{
  "experts_per_token": 1,
  "positions": "learned",
  "learning_rate": 0.017
}
Rows from expert 35 of block 3, named by matrix and row number. Rows with one number belong to one neuron. Each number is 128 + 24 x the weight over its row's rms, rounded and kept within 0 to 255. All counts start at 0.
# up: expert up (model.blocks.3.mlp.up, 64x80x320), inputs 160-239
# down: expert down (model.blocks.3.mlp.down, 64x320x80, transposed), outputs 160-239
up.13 [ 87 123 150 101 145  92 150 112 124 129 137 120 118 155 160 120 122 104 130 117 134 111 117 103  98 129 126 143 138 170 122 139 108  87 123 133 137 157 125 147 161 125 124 130 145 141 118 151 156 129 134 111 142 152 126 139 123 127 164 142 136 113  84 144 120 136 162 113 146 161 140  84 134 113 114 124 112 125 169 174]
up.14 [149 140 116 133 115 115 147 106 154  96 146 122 139 106 146 152 114 100  90 119 124 148 136 135 105 111 142 128 130  74 130 123 100 170 139 141 123 119 124 145  84 103 146 138 141  97 144  98 126 101 124 154 105 132 127 141 164 146 144 128 121 167  87 145 148 123 104 116 113 175 147  93 149 134 141 134  86 156  99 136]
up.15 [134  97 144  96  54 131 133 150 197 109 177 133 139 114 160 130  99 128 104 146  62 136 127  86 155 155 111 146 144 139 146 146 121 136 139 129 142 134 116 133 130 125  92 167 144 116 140 137 127 152 163  81  91 133  81 118 126 104 129 141 134 119 143  96 114 146 117 104 149 178 180 104 104 134  86 102 122  95 139 186]
up.16 [120 127 161 118  82  98 147 193 136 150 116 108 158  93 132 151  74  86 118 111 109 129 115 137 100  85 135 105 114 153 166 158 146 153 181  91 148 168 154  81 108 135  99 121 163 112 144 124 153 148  74  98 134 124 111 148 145 163 127 124 150 134  90 131 118 142 122 148 117 139 129  71 152  89 147 113 116 107 177 140]
up.17 [122 142 176 132 114 124 151  95 110 126 120 103 142 151 162 104  69  89 149  87 126 147 118 119 122 110 132 129 148 141 145 121 137 111 163 127 104 116 124  87  78  92 155 169 163 106 118 122 112 125 109 147 137 144 127 139 132  75 135 146 108 115 132 112 144 179 136 121  77 120 157 161 122 117 148 123 170 152 117 129]
up.18 [113 153 128 130 190 111 120 119 164 106 146 119 111  59 137 122 132 128 134 135 163 133 159 130 100 127 126 135  84 130 102 139 126 150 127 142  95 100 164 130 105 126  97 115 117 127  84 130 109 106 142 127 109 144 104 114 129 110 124 130 128 126 201 121  99 135 130 139 132 137 148 103 147 117 132 105  86 136 114 101]
up.19 [105 131 138 121 154 143  91 127  71 118 136 107 104 115 143 120 129  84 102 165 133 144 104 133 126 131 115 107 143  99 115 134 130 145 152 150 165  96  97 136 124 131 137 120  85 122  98 147 113 154  54 125  93 141 140 135  96 127 116 152  83 131 164  87 126 131 127  82 126 110 130 163 139  82 128 129 131 130 122 113]
up.20 [138 150 161 118 137 140 156 130 168 142 156  83 130  94 128 177 126 129  91 118 143 146 144 131 154 123 144 164 160  95 122  77 158 117 129 126 133 115 131 100 132 135 139 166  67 176  89 156 128 136  86 126 129 128 122 128 116 112 137 133 114 155 128 124 132 149 121  95 114 120 123 143 130 108 123 139 129 119  56 132]
up.21 [162 129 117 135 122 131 137 118 125 119 140 112 117 144 112 168 132 113 131 178 153 110 124 123  92  83 104 146 160  89 120 139 117 139 181 123  70 139 127 144 136 110 128  94 109 163  94 122 135 136 147 176 106 142 137 164 175 132 106  92 127 120 124 137 155 138 137 115 135 156 127 119 131 142 114 110  89 148 154 158]
up.22 [156 151 142 120 104 101  93  99 131  98 156 144 133 119 116 129 130 129  95 153 120 128 140 110 141 103 140 170 103 120 148 165 148 138 104 105 121 125 145  98 107 107 112 105 136 141 144 108 138 147 169 104 172 147 136 155 160 115 112 118 153 142 121 131 120 125 196 120 201 155 102 106 170 126 170 149 133 129 164 114]
up.23 [120 144 128 145  81 138 171 174 151 121 137 133 139 149 117 148 203 100 105 155 160 149 158 128  82 133 114 143 142 140  95 113 144 117 113  93 140 137 150 136 147 149 155 168 114 141 119 103  95 142 119 150 113 125 150 169 111 131  91  81 113 122  96 127 128 136 114 176 168  86 135 105 123 125 139 136 140 139  76  76]
up.24 [108 152 126 122 109 121 100 139 115 131 141  91 116 153 115 136 144 159 125 113 111  81 132 111 180 138 110 148 124 150 134 132 115 102 134 100 100 109 105 140  97  97 135 143 155 139 132 183 146 114 124 127 115 124 124 155 141  95 115 131  99 107  89 110 134  43 116 101 136 124  97 141 124 156 163 141  89  96 110 111]
up.25 [122 168 126 154 118 107 199 123 110 118 128  95 127 135  91 121 103 120 116 123 102  81 112  85 148 109 126 111 142 186 124 119 103 156 119 144 141  97 161 190 111 122 125  86  82  76 169 147 105 111 144 134 135 179  90 130 124 110 149 127 117 106  90 112 132 107 125 105 101 129 141 109 100 135 125  84 111 136 127 158]
up.26 [101 138 135 147 129 119 115 170 100 156 124 152 182 154 137 146 148 140  82 169 117 108 153 132 151 140 135 103 162 119 109 139 163 124 140 119 170 134 136 107 129 143 151 177 123 162 139 129  98 124 137 167 118 120 120 173 135 106 144 141 135 128 139 119 115 117 127 110 104 101 118 147 136 114 132 160 125 155 107 108]
up.27 [152  97 143 141 159 151  99 149 116 126 105 116 104 145 109  98 125 160 143 148 116 129 149 180 148 106 141 139 113 189 105 171  92 110 131 125 117 165 130 138 128 113 117 116  98 141 132 102 175 135 156 129 152 103 166 146 166 126 143 102 123 142 131 126 152 113  92 166 177 134 122  78  81 122 120 126  93 124  99 140]
up.28 [123 108 153 140 133 143 101 164 121 126  75 162 139  89 116 110 162  75 137 129 125 102 142 128 172 154 166 117 150 125  92 129 127 107 103 104 124  92 131 156 106 155 122 100 137 147 144 130 115 152 134  97 141 122  66 116 105 121 113 148 144  97 143 120 141 121 132 118  58 154 143 155 133 158 139 126 102 155 105 114]
up.29 [100 108 143 155 167 124  96 153 121 140 121  99 109 168  94 114 125 149 116 142 164 112 106 114 128 155 123 172 117 130 176 129 113 108 130 107 132 161 102  92 187 114 148 134  81 123 115 181 115 124 151 163 141 105 152 127 152 118 126 134 130 132 124 107 135 103 167 131 113  99 147 108 104 114 113 128 119 159 117 110]
up.30 [141 150 139  96 102 133 158 119 139 141 107 133 135 158 129 127 115 114 103 113 157 170 128 140  67 118  88 135 138 125 116 116 127  70 173 121 119 161 118 129 109  89 162 118 129 161 100 142 137 110 133 124 122 150 151 115 179 135 128 129 101 111  58 127 114 139 171 135 131  87 198 157 166 108 115  94 129 136  89  98]
up.31 [153 124 138  79 105 135 120 118 125 102 151 130 112 104 128  95 147 126 146 140 151 139 117 134  95 114 139 144  92 114  86 119 147 109 100 102 138  92 165 124 167 112 141 136 121 114 108 106 123  72 136 137 127 130 156 142 117 135 163 136 166 146 122 103 129 154 186  80  87 119 121 130 151  87 117 141 137 152 115 144]
up.32 [142 113 145  93 140 128 116 154 110 118 117 141 163 117 132  74 107 149 111 157 152 100 152 116 161 135 116 127 161 112 133 135 142 131  91 157 111 156  70 134 180 128 102 112 159 109 104 157  89 129 148 149 165 136 137 131 125 127 116 142 118 125 132 132 126 117 159 182 157 114 102 125 125 113 150 108 186 124 125 127]
up.33 [156 119 129 126 162 149 190 123 135 132 133 127 122 125 121 117 111 116 158 156 117 132 122 130  59  77 132 146 126  94  97 110  92 146 150 138 104 165 123 145 140 128  91 124 141  83 101 133  78 114  92  99 127 157  88 147 162 156 170 143 121 152 133 121 183 128 130  75 160 118  88 176 132  82 143 128 135 110 118 147]
up.34 [106  84  93 132 179 147 143 121  98 129 113  71 161 173 147 133 155 101 134 127 124 148  95 116 156 118 112 160 105 158 157 138 135 152  91 154  98 183 134 100 146 126 116 154 137 144 146 125 122 140 150 154 159 126 116 120  94 125 101 124 138 167 150 122 121 131  95 172 191 151  73 122 122  77 176 137 124 101 133 125]
up.35 [141 172 179 134 141 122 167 131 105 135 143 113 181  91 139 108  52 113 133 135  97 126 121 126 146 150  88 171 136 112 124 117 147 172 104 133 123 139 183 100 168 142  99  82 114 113 122 140 140 140 159 103 169  89 166 141 134 111 122 117 128 126 163 119 154 167 133 134  74  86 132 123 134 161 111  84 107 142 130 100]
up.36 [163 110 140 126 118 149 136 122  83 165 127 113 110 135 119 139 126 142 144  94 147  80 112 117 149 161 139 140 151 139 132 126 120 105  74 117  99 129 149 109 163 108 134 122 115 119 135 123 117 125  87 135 155 151  99 104 125 135 127  88 123 138 110 134 142 162 121 138 121 141 141  83 129  68 173 129 128 128 100 120]
up.37 [158  93 112 140 151 145 124 137 102 114 148 149 121 141 101 141  87 168 137 126 142 124 108 126 124 131 134 126 135 112 122 139  93 125 103  84  89 135 144  86 164 108 155 132 188 149 126  71  98 111 169 117 137 159  93 130 158 143 120 136 195 116 138 122 165  82 124 126 111  67  95 158 114 136 135 132 130 129  85  83]
up.38 [160 162  55 164 131 155 131 103 127 129 118 110 109 141 159 178  89 155  89  68 117 142 142 140 142 161 103 143  74 117 163 146 180 133 129 104  91 173 144 112 133 106 111 153 158 140 133 130 108  87 146 141 126 126  99  99 135 153 112 138  86 120 105 111 109 120  82 155 124 152 130  78 136 103 151 132 143 112 151 117]
up.39 [104 116 150 145 101 105 129 109 141 139  98 117  69 145 128 145 114 127 174 120 126 124 167 113 118 135 156  98 132 154 119 139 118 110 118 144 147 128 134 186 103 152 121 106 123 165 118 114 175 111 141 129 126 132 143 146 189 152 168  76 158 119 134 123 105 149  92 143 141 174 123  99 111 172 146 119 145 109 138 122]
up.40 [171 120 100 160 109 142 132 112 181 181 131 135 123 155 137 146 131 129 119 110 127 131 151 103 154 152 114 176 132 102 130 121 109 122 137 137 120 137 126 147 121 100 143 121  88 128  76 123  99  90  95 145 123 185 137 119  81  98 118 109 122 166 139  90 136 115 132 116 102 102 107 151 140 124 117 123 148 139 157 118]
up.41 [156 126 160 143 120 127 120 128  78 122 116 124  81 140 108 132 146 111 101 151 164 194 120 137 149 139 106 140 108 117 118 157 116 113 148 119  96 117 110 137 157 122 132 127 127 174 115  93 115 124 130  52 138 116 146 163 155 116 145 172  92 132 140 121 130 127  91 115 113 154 174 121 131 115 155  99 134 163 103 159]
up.42 [116  93 171 107 120 132 180 107 138 108  93 128 148 128 107 157 127 170 135  98 128  94 123  86 145  95  99 107 148  88 172 114 129 128 147  97 170 101 179 126 151 118 102 152 128 128 154 106 119 111  91  73 133 144 151 132 162 113 129 148  89 157 108 109 147 134  95  67  90 132 109 135 163 114 128 136 119 181 140 118]
up.43 [165  98  88 132 155 155 122 102 144 156 121 142 104 124 164 134 144 150 102 124 118 122 101  94 143  82 139 137 123 101  67 125 137 137 139 163 104 175 106 127 108 133 103 108 159 131 111 163 112  67  93 103  66 138  95 118 171 129 132 132 144 167 117 106 153 147 123  89 128 111 112 112  87 132 121 129 152 167 110 128]
up.44 [163 130 113 143 114 144 131 163  70 167 128  77 135  90  98 110 156 150 155 129 133 142  69 141 118 108 121 126 141 103 133 144  66 107 186 125 152 103 152 153 113 130 141 132 114  94 134 124  84 136 123 104 162 134  85 127 121 127 121 111 148 104 125 154 147  83 149  99 134 107 125 168 154 115 159 157  95 109 136 127]
up.45 [141 189 147 144 114 147 141 123  92 126  95 115 104 128 101 135  93 120 138 101 115  94 123 161 153 149 109 128 110  65 107 138 104 125  64 105 141 122 136 113 112 141 132 170 120  97 138 143 122 130 113 136 122 139 132 140 122  90 131 116 163 138 103 120 123 118  92 131 158 112 137  72 149 135 136 155  88 145 134 122]
up.46 [123 146  93  90 164 118 159  97 110 103 155 119 143 152 121 104 142 120 139 143 141 153 102 113 125 128 152 101 116 139 132 162 148 139 145 137 112 154 126 103 160 165 152 102 101 133 169  94 101 127 121 133 120 105 120  88 150 154 140 120 173 106  81 133  88 113 189 120 175  86  92  99 104 159 120 133 106 108 113 136]
up.47 [119 155 152 113 137 128 118 151 129 120 100  85 151  89  92 105 106 136 162 154 122 127 112 127 122 144 119 136 115  98 145  63 119 159 142 130 117 126  90 157 114 101 136  99 136 108  82 137 128 111 158 107 172 104 158 109  98 165  96 117 133 125 128 134 149 167 156 117 115 136  80 137 160 132  97 121 132  72 120 115]
up.48 [136 120 117 114  73 122 137 145 117 126 128 160 122 130 134 113 157 125 107  93 125 115 128 122 131 112 144 121 113 146 108 159 105 132 128  96 111 127 128 137  82 130 131 104 106 107 104 101 105  89 120 172 119 110 146 142 114  78 180 163 115 173 119 138 135  98  96 136 102 115 137 127 108 133 123 131 161 155 148 121]
up.49 [152 151 142 110  86  86 120 111 136 162 120 116 119 147  86 152 134 105 107 100 101 168 115 134 116 128 130 127 133 152 110 130 126 138 183 125 101 134 123  84 122 137 159 104 107 129 118 102 132 130 119 122 129 112 130 148 143 125 130 176 164 113 137 129 160 115  89  94 121 149 104 132 139 120 146 150 126 127  91 138]
up.50 [144 125 143 154 145 100 135 115 118 111 119 143 113 123 109 139 132 170 149 107 129  99 148 117 111 156 143 133  97 166 157 130 164  99 150 126 126 111  99 134 125 114 133 152 172 128 158 114 147 118  94 114 110 151 109 130 145 140 134 150 116 135 135 135 118  91 135 126 118 140 104  91 152  98 118 138 149  85 107 149]
up.51 [ 95 155 127 140 149 132 138 104 112 141 117 154 151 110 163 125 129 120 148 157 114 136 129 130  72 120 141  98 151 119 119 128 153 110 110 137 139 148 142 116 114  85 126  86 119 125 121 133 135 130 133 121 166 149 123 125 121 112 115 138  93 152 146 126 118 152 122 107 119 161 147 188 128  85  95 102 115 169 128 136]
up.52 [117  77  75 128  74 108 190 121 131 122 123 149 111 152 124 121 106 165 134  97  94 107 124 115 138 128 130 151 123 123 122 137 150  83 136 115 121 147 134 138 124 109 121 133 172 118 146  95 129 102 137  90 112 145 140 101 126 108 114 162 125 105 156 125 152 134 133 131 156 137 100 164 108 131 153 108 107 147 115 131]
up.53 [166 145 156 163 139 126 110 148 132 110 117 137 155 116 100 118 123 142 124 145 125 132 135 155 117 137 107 106 179  89 154 124 106 122 165 170 154 142 106 114  53  93 167 123 129 118 128 111 147 100 147 110 169 159 134 123 105 136 145  95 122 127  99  97 190 111 134 138  93 168 117 105 124 119 159 144 143 112  81 141]
up.54 [136 141 114 169 138 157 147 137 160 128  76 108 109 149 151 146  77 133 156 151  99 125 109 129 104 152 148 132 122 174 153 103 178 108 111 111 117 122 144  73 107 138 125 132 119 112 149 137 128 123 102 124 146 164 130 115 163 144 154 189 133 108 148 107 113 139 141 155 140  72 110 158  99 132 165 133 181  83 142 132]
up.55 [123 105 160 148 168 100 127 149 159 156 124 150 139 136 124 125 127 121 139 147 136  95 116 103 143 136 120  85 118 106 100 137 126 121 129 139 150 149 164 146 116 101  72 123 131 113 124 169  71 163 140 130 101 131 122 142 137 118 143 144 124 120 128 116 103 133  91  95 108 154 156 104 132  99 112  89 131 115 127 151]
down.13 [148 115 133 111 117 164 113  97 128 146 174 155 127  78 100 141 131  79 125 138 150 131 147 147 167 156 124 157 141 113 135 162 156  93 114 186 149 108 127 142 133 131 147 173 155 167 100  89 136 142 118 145 117 102 161 127 108 138 127  90 159 114 157 130 108 127 100  93 171 124 125  93  90 132 117 124  75 144 115 131]
down.14 [ 98 115 108 146  92 199 114 138 172 115 128 116 118 112 100 157 135 160 105 120 135 102 158  83 127 131 107 151 114 159 140 167 114 151 125 140 110 114 102 130 134 110  96  94 111 111 116 146 135 148 154 129 182 148  93 138 129  97 136 124 128 142 126  95 118 122 118 129 130 144 157 143 140 175 142  94  86 103 179  83]
down.15 [147 185 110 125 139  98 142 121  96 137 113 118 134  85 126 158 147 151  77 105 104 130 145 142 153 141  84 141 147 210 126 122 141 109 159 108 152 142 148 107 159 164 144 120  95 120  93 112 131 142  89 131 124 135 136 118  92 170 155 162  80  96 102  96 119 104 118 104 129 171 134 123 114 151  97  88 166 114 145 137]
down.16 [100  97 138 144 129  94 158 140 135 130 133 115 141 101 129 137 106 118 130 136 138 101  97 141 115 132  92 124  88 112 110 152 122 148 179 123 103  81 125 100 150  57 166 154 113 135 127  96  85 115 109 138 162  91 163 141 108 200 146 132 143 159 134 143 155 127 157 114 146 141 159 139 136 100 127 110 159 168 147 145]
down.17 [140 141 107  98 125 134 162 123 142  94 124 139 161 166 111 131 116 104 121 117 103 145 110 113 139 150 148 163  99 158 140 121 122 151 131 106 119 134 145 167  96 106 122 141 128 141 124 132 153 108 163 133 157 155 143 121 135 149 122 135 110 201 127 121 135 156 148 151 120 114 119 159  67 128 142 135 135 103 113 159]
down.18 [147 150 157 138 107 114 131 138 108 155 128  97 135 132 139 140 130 113 137 113  92 124 126 163  89 127 160 136 141 168 159 173  79 121 145 100 119 144 124 161 136 152 122  96 145 102 123 105 182 120 155 137 124 147 134 139  97 134 109 107 166 134 155 141 135 162 118  83 152 124 100 121 143 102 132 107 106 122 152 159]
down.19 [102 199 117 177 124 114 111 138 132 145 178 116 123 103 116  94 104 118 123 157 108  85 147 155 109 134 105 138 161 149 108 105 131 153  92 154 112 134 138 135 114  96  85 129 116 119 108 101 116 167 136 161 125 122 118 133  88  86  90 170 118 125 174 143 134 151 130 173 147 141  97 186 122  87 152 125 138 159 150 143]
down.20 [151 132 139 129 134 135 119 154 105 181 151 125 109 149 105 155 138 127  95 139 165  90 141 104 149 111  92 130 134 108 130 134 127 117 120 145 149  97 100 147 153  71  71  85  93 141 117 136 137 120 128 123 112 129 141 118 106 125 128 109 116  90 143 137 140  90 134 130 118  99 114 128 140 158 111 157 131 138 116 115]
down.21 [120 147 130 140 123 128  77 129 173  67 162 129 143  92 151 153 128 166 144 123 149 106 161 139 128 141 123 122 137 144 116 142 133 145 126  96 113 119 153 123 140 131 126 121 136 172 116 146 127 116 129 158 123 141  92  98 116  97 100 110 176 119 168 124 151 141 141 123  77 164 120 154 135 142 109 150 147 146 110 127]
down.22 [159 153 119 146 121 141 127 139 110 147 157 133 146 132 118 138 138 151 149 154 136 146  97  84 153 153 127 115 116  98 172 125 149 134 180 135  74 115 115 119 112 112 103 133  92 139 110 122 118 147 132 139 102 128 115 146 121 117 168 156 116  87 194 102 102 166 143 117 167 110 119 128 117 152 148 111  57  86  93 136]
down.23 [112 129 148 172 149 117 147 126 122 126 141 133 117 114 148 150 100 131 181 140 160 111 122 175 105 133 119 117 128 121 100 102 124  94 109 121  91 135 125 130 149 127 160 112 180 144 170 107 131 109 141  66 171 148 116  84 122 133 107 164 152 158 101 117  93 161 117  83 108 118 119 154 134 133 121  83 110 126  99 105]
down.24 [142  83 143 145 152 109 102 129 152 160 133 123 116  81 165 130 137 155 173 160 151 118  90 128 121 128 162 118 121 101  95 129 173 158 125 129 133 137 112 108 118  75 129 130 120 117 190 146 110 156 126 139 127 135 107 140 120  92 146 163 141 110 131 126 139  78 140 158 141 145 112 145 162 149  92 131 101 107 131 151]
down.25 [110 100 100 135 127 194  98 115 108  97 131 106 132 154 133 141 138 128 120 167 132 119 114 121 134 123 125 118  89 115 152 109 137  93 138  72 128 137 160 122 168 137 149 117 131 132 129  99 126  86 108 160 127  93  61 145 146 162 152 103 138 115 165 138  92 103 132 168  94 108 132 125 148 138 143 143 113 132 137 115]
down.26 [150 135 132 174 167 121 106 172 124 133 148 158 150 116  99 137 119 149 114 160  87 100 114 164 160 120 113 144 137 149 100 151 109 113 122 160 106 125 115 164 119 102 111 124 144 106 103 140  84 119  94 131 124 126 134 116  98  92 105 127 128 137 131 148 137 103  94 109 148 196 140 133  74 117 120 168 158 150 151 114]
down.27 [134  99  97 140 145  96 132 128 138 127 112 146 113 120 126 138 184  98 117 118 134 109 117 142 151 130 142 128 121 149 154 125 117 131 138  95 125 125 138 185  75 149 119 164 133 101 127 118 124 104 157 168 158  77 155 115 127 107  83  97 113 121 113 152 131 136 161 159 161 142 100 147 114 115 122 137 123 102 150 143]
down.28 [ 88 138 105 138 120 146 120 130 123  85 107 114 144 148 128 125 128 134  61  73 122 151 113 146 139 116  97 117 109  88  95 148 135 105 113  98 165 174 119  91 138 182 129 125 155 139 123  87 141 135 116 110 113 144 148 126  98 155 120 112 113 125 105 108 107 114  86  66 124 172  80 152 115 164  95 127 151 189 118 150]
down.29 [143 149 131 145 113  69 101 116 135 130 140  98 144  96 172 139  99 129 106 135 123 154 134 140  97  53 141  61 113 116 105 170 107 127 152 162 147 109 152 162 130 130 155  93 159 102 113  66 113 126 142 125 118 101 144 138 104 115 129  99 112 121 136 163 122 115  82 144 124 123 153  96 154 156 111  76  97 202 159 110]
down.30 [115 123 163 120 112 133 123 150 169 102 142  95 127  71 137 158 111 116 115 109 155 106 140 107 111 133 126 137 161 118 124 156 113 127  72 128 124 126 167 112 101 119 130 104 122 156 124 141 134 116 115 123 189 160 135 129 173 150 122  77 138 125 144 147 192 166  87 103 100 125 153 149 135 125 152 126 113 151 117  93]
down.31 [104 144 134 133 142 104 147 137 122  90 106 146 137 129 130 129 137  93 136 125 110  70 147 131 124 104 117 158 125 106 132 135 120 141 158  90 146 154 180 144  63 112 129 118 180 136 118 137 159  92 131 121 145 143 140 147 106 144 115 132 117 137 124 119 165 113 167 118 155 143 159 158 124 121 113 128 155 120 126 136]
down.32 [121 129 157 123 145 152 127 112 136 104 165 150 124 156  97 123 131  99 115 123 121 113  90 142 164 122 138 142 136 103 146 118 117 136 105 123 128 122 171 127 122 145 135 141 126 118 134 158 137  81 128 107 117 155 129 135  56 114 127 119  66 118 126 161 137 108 140 138 111 159 112 136 118 121 172 161 132 116 109 141]
down.33 [120 122 155 140  94 172 125 114 133 104 126  92 120 153 128 163  87 138 119  98 168 125 131  80 126 132 117 134 105 134 173 118 155 146 100 115 184 128 155 142  69 140  90 136  86 166 120 117 140 136  98 151 137 122 115 139 105 171 152 141 150 165 164 130 126 129 132 156 133 100 124 124 123 147 114 160 106  78  94  73]
down.34 [124 140 127 131 122 117 154 130 139 141 124  80 117 134 169 126 121 106 166 115 188 118 118 102  80 123 131 155 142 105 147 109 119 104 141 129 153 138 138 128 140 125 168 110 125 180 152 129  82 104 138 131 121 120 139 121 105 155 173 118 117 111 139 119 136 147 116 130 103  94 146 144 111 167 123  78  85 175 131 122]
down.35 [139 131 110 118 150 141 107 103 113 143 123 121 103 157 146 125 110  93  98 121  99 104  89  81 127  96 155 150 141 138 140 135 144 107 154  99  84 111 167 145  94 132 115 128  92 117  97 137 133 164 154 126 122 157 153 116 107 121 141 160 112 121 114  75 153 106 175 140 103 188 156 169 146 109 140 128 139 158 133 164]
down.36 [122 125 139 174 145  79 133 159 122 136 166 104 117 162 147 161 129 112  75 116 158 117  84 119 118  83 105 107 178 156 121 104 123 126 110 150 175 153 132 147 182 135 149 139 168 163  97  88 164 163  95 102 165 104 103 149 177 136 117 119 124 120 129 140 119 133 130 139 107 117  96 194 117 149 149 131 157 110  98  97]
down.37 [123 104 138  92 148 118 171 111 186 127  99 148 143 132 172 184  96 108 131 100 149 142 145 149 120 101 131 130 124 118 164 140 156 174 111  97 117 112 121 142 129 106 133 118 141 158 130 111 132  66 121  58 123 157 107 116 126 130 133 163 143  91 143 114 120 110 142 108 157 143 123 169 151 115 113 105 142 130  78 134]
down.38 [159 105 108  99  82 157 148 127 132 111 138 158 138 152 128 168  97 149 121 151 123 119 125 132 130 126 140 116 130 162 125  93 141 108  91 152 133 135 111 116 165 140 125 143 112  98 138 104 132 127 134 101 172 129 131 106  96 145 134 167 118 144  75 133 139 120  90 158 119 181 147 110 149 167 106 136 152  71 114 173]
down.39 [ 97 113 116 166 144 117  82  85 127 123 141 142 155 127 114 119 150 133 122 109  99 112 132 103 135 138 161 149 159 119 114 151 111 127 179 137 167 116 165 122 133 139 118 157 166 168 142 143 152 142 129 137 132 190 137 142 161 115 164 137 130 131 108 121  75 145 119 112 137  96  79 116 112 131 124 168 127 144 104 122]
down.40 [150 137 146 120 112 149 140 158 145  87 132 145 145 125  83  86  99 157 151 158 165  98 124 109 156 132 149 118 129 106 148 151 105 116 118  95 115 157 120 154 131 114 121 150 166 124 135 127 111 128 148  80 109 128  90 154  75 151  97 144 138 160 130 139 115  88 111 190 117 122  69 104  91 147 151 110 122 143 136 125]
down.41 [112  95 149 122 140  89 104 131 143 143 113 142 134 105 121  96 135 124 142 148 123 122 124 107 144 111  75 121 126 119 168 170 106 149  92 117 146 111 117 124  62  96  92 109 108 143 109 138 109 132 132 122 190 152 148 164 104 139 131  84 149 177 110 103 112 128 141 135 141 148 134 127 150 144 146 145 105 181 139 126]
down.42 [112 140 119 113 117 122 114 157 152 129 119 113 128 107 144 144 137 135 113 150 100 115 117 130  94 158 103 135 113 112 114 157 117  91  93 120  96 145 112 129 135 136 119 157 121 151 120  87  94 162 166 136  89 134 109 145 131 174 167 139 141  89 113 130 165 147 134 142 102  91 130 155 121 143  96 138 145  93  68  94]
down.43 [132 110 156 108 110 149 147 160 105 155 178 123 163 193 114 134  97 181 116 101 139 125 128 131 140 121 122 107 146 164 143  98 134 131 195 153 120 115 133 150 159 124 151 135  97  96 169  95 131 179 161 132 119 116 141 110 152 193 104 154  98 131 158 120 115 110 111 123 120 142 129 124 148 136 124 146 109  98 147 100]
down.44 [ 95 118 119 170 151 154 123 137 161 135 102  96 112 158 129 143  94 142 109 111 168 134 136 119 126 140 166 147 108 101 139 156 144 145 135 133 113 114 141 117 138 104 136  97 113 171 123 149 141 134 133 144 141 168 153 133 176 141 125 161 107 139 160 122  81 136 118  98 130  88 171 157 128 133 151  90 143 125 127 159]
down.45 [ 78  98 111 135 125 145 107 135 132 104 131  89 155 137 113 132 138 108  94 110 130 116 140  88 112 116 145 151  80 138 126 117 152 125 131 156 141 106  87 127 152  94 118 107 117 185 116 125 124  94 132 123 165 116 133 154 108 122 129 138 143 108 107 105 139 126  75 125 144 199 169 130 139 156 156 142 100  81 119 120]
down.46 [133 127 137  84 118 120 122 155 153 133 144 101 137 128 122 149 115 131 168 122 122 166 147 173  67 171  87 141 148 148 108  76 103 124 102 134 122 144 124 145 131 126 125 163 147 156  96 107 151 112 140 141 139 135  99 108 123 150 157 128 135 127 164 149  86 132 118 123 177 102 100 138 113 153 139 155 117 120  85  84]
down.47 [149 111 102 126 174 174 132  84 137 147 105 108 149 117 114 134 148  88 137 116 134 167 126 119  93 121 128 172 115  89 106 147  78 129 168  98 130 127 160 149 135 131  74 139 184  70 103 124 107 104 150 155 142 150 122 136 168 107 163  90 157 148 131  85 133 155 109 130 117 119 105 191 133 121 156 137 133 158 114 142]
down.48 [140 113 111 147 147 121 157 122 139 127 159  78  79 164 144 130 134 141 125 169 104 147 129 112 131 134 163 135 158 158 141 120 154 147  82  80 161 139 143 113 108 157 156 116 115 121 128 150 117 111 102  92 110  96 152 110  99 147 104  87  99 167 146 122 114 121 107 180 145 150 133 116 116 118 139 119 158 131 142 105]
down.49 [158 127  73 117 105 126 129 139 171  97 130 108  72 111 154 117 101 141 141 153 115 132 139 157 132 154 148 172 107 131 137 122  99 125 129 146  86 107 163 103 177 125 110 130 120 116 134 119 146 130  96 122 154 107 126 119 121 102 135 147 131 154 110 125 138  98 137 112  87 109 128 131 204 129 102 108 132 181  51 142]
down.50 [105 124  82 138 116 113 154 120 158 122 102 142 117 106 109 112  90 143 111 145  75 110 173 152 112 169 123 129  88 133 159  90 146 159 121 161 122 124 142 175 150 150 127 108 144 102 101  74 127  98 144 152 141 120 156 125 134 139 114 140 138 165 127 129 141 185 120 140 151  60 124 153 104 127  94 132 125 144 113  81]
down.51 [112 146 163 138 134 155 142  97 116 162  92 130 140 119 103 148 151 145 127 118 152  74 127 126 168 131 151 108 156 126 164 106 141 110 115 104 181 125 147 163  83 133  75 139 146 112 127 131 119  86 179 156 119 117 121 139  89 138 124 107 144 142 149 127 153 154 102 158  93 100  76  92  87  85 100 128 146 149 154 144]
down.52 [164 105 141 135 114 129 125 127 102  98 147 110 115 134 171 147 116 134 137 143  94 144 115 159 137 128 172 131 133 165 147 101 120 115 158 100 115 120 162 150 125 152 139 133 132 162 168 108 104 134 107 133 100 131 167 131  92 173 146 160  89  66 116 156 132 157  79 139 160  82 157 147 150  90 111 132 128 107 125 129]
down.53 [111 105 101 143 182 120 115 109 147 104 149 120 115 149 131 117 113 136 163  92 121 166 136  76 120 134 152 165 138 160 123 153 161 159 129 127 102 164 122 149 147 197 152 152 100  83 167 101  95 123 160 128 138 157 102  94 130 137 104 116 116 102 175 139  93 115  83 130 145 107 136 146 134 119 141 137 132 124 132 122]
down.54 [161  92 120 127 119 140 154 105 142 156 122 146 127 128 135 186 122 113 103 120 112 138 126  80 125 134 166  95 123 122 127  94 116 139 110 136 114 143 130 152 133 133 101 173 132 125 132 127 108 111 159  83 121 159 102 124 116 140 135 111 158 112 158 145 142 128 141 117 148  93 142 131 120 112 151 171 184 106 146 136]
down.55 [141 133  89 176 102 150 153  99 137 128 141 128 123 112 114 117 139 147  89 167 128 134 160 148 141 108 159 146 146 133 113  97 147 158 103 122 134 157 114 159 174 150 153 147 125 146 116 116  97 117 102 165 177 118 118 136 130 134 129 148 134  91 160 157 153  81 145  89  97 158 133 146 146 140 116 132 150  99 157 114]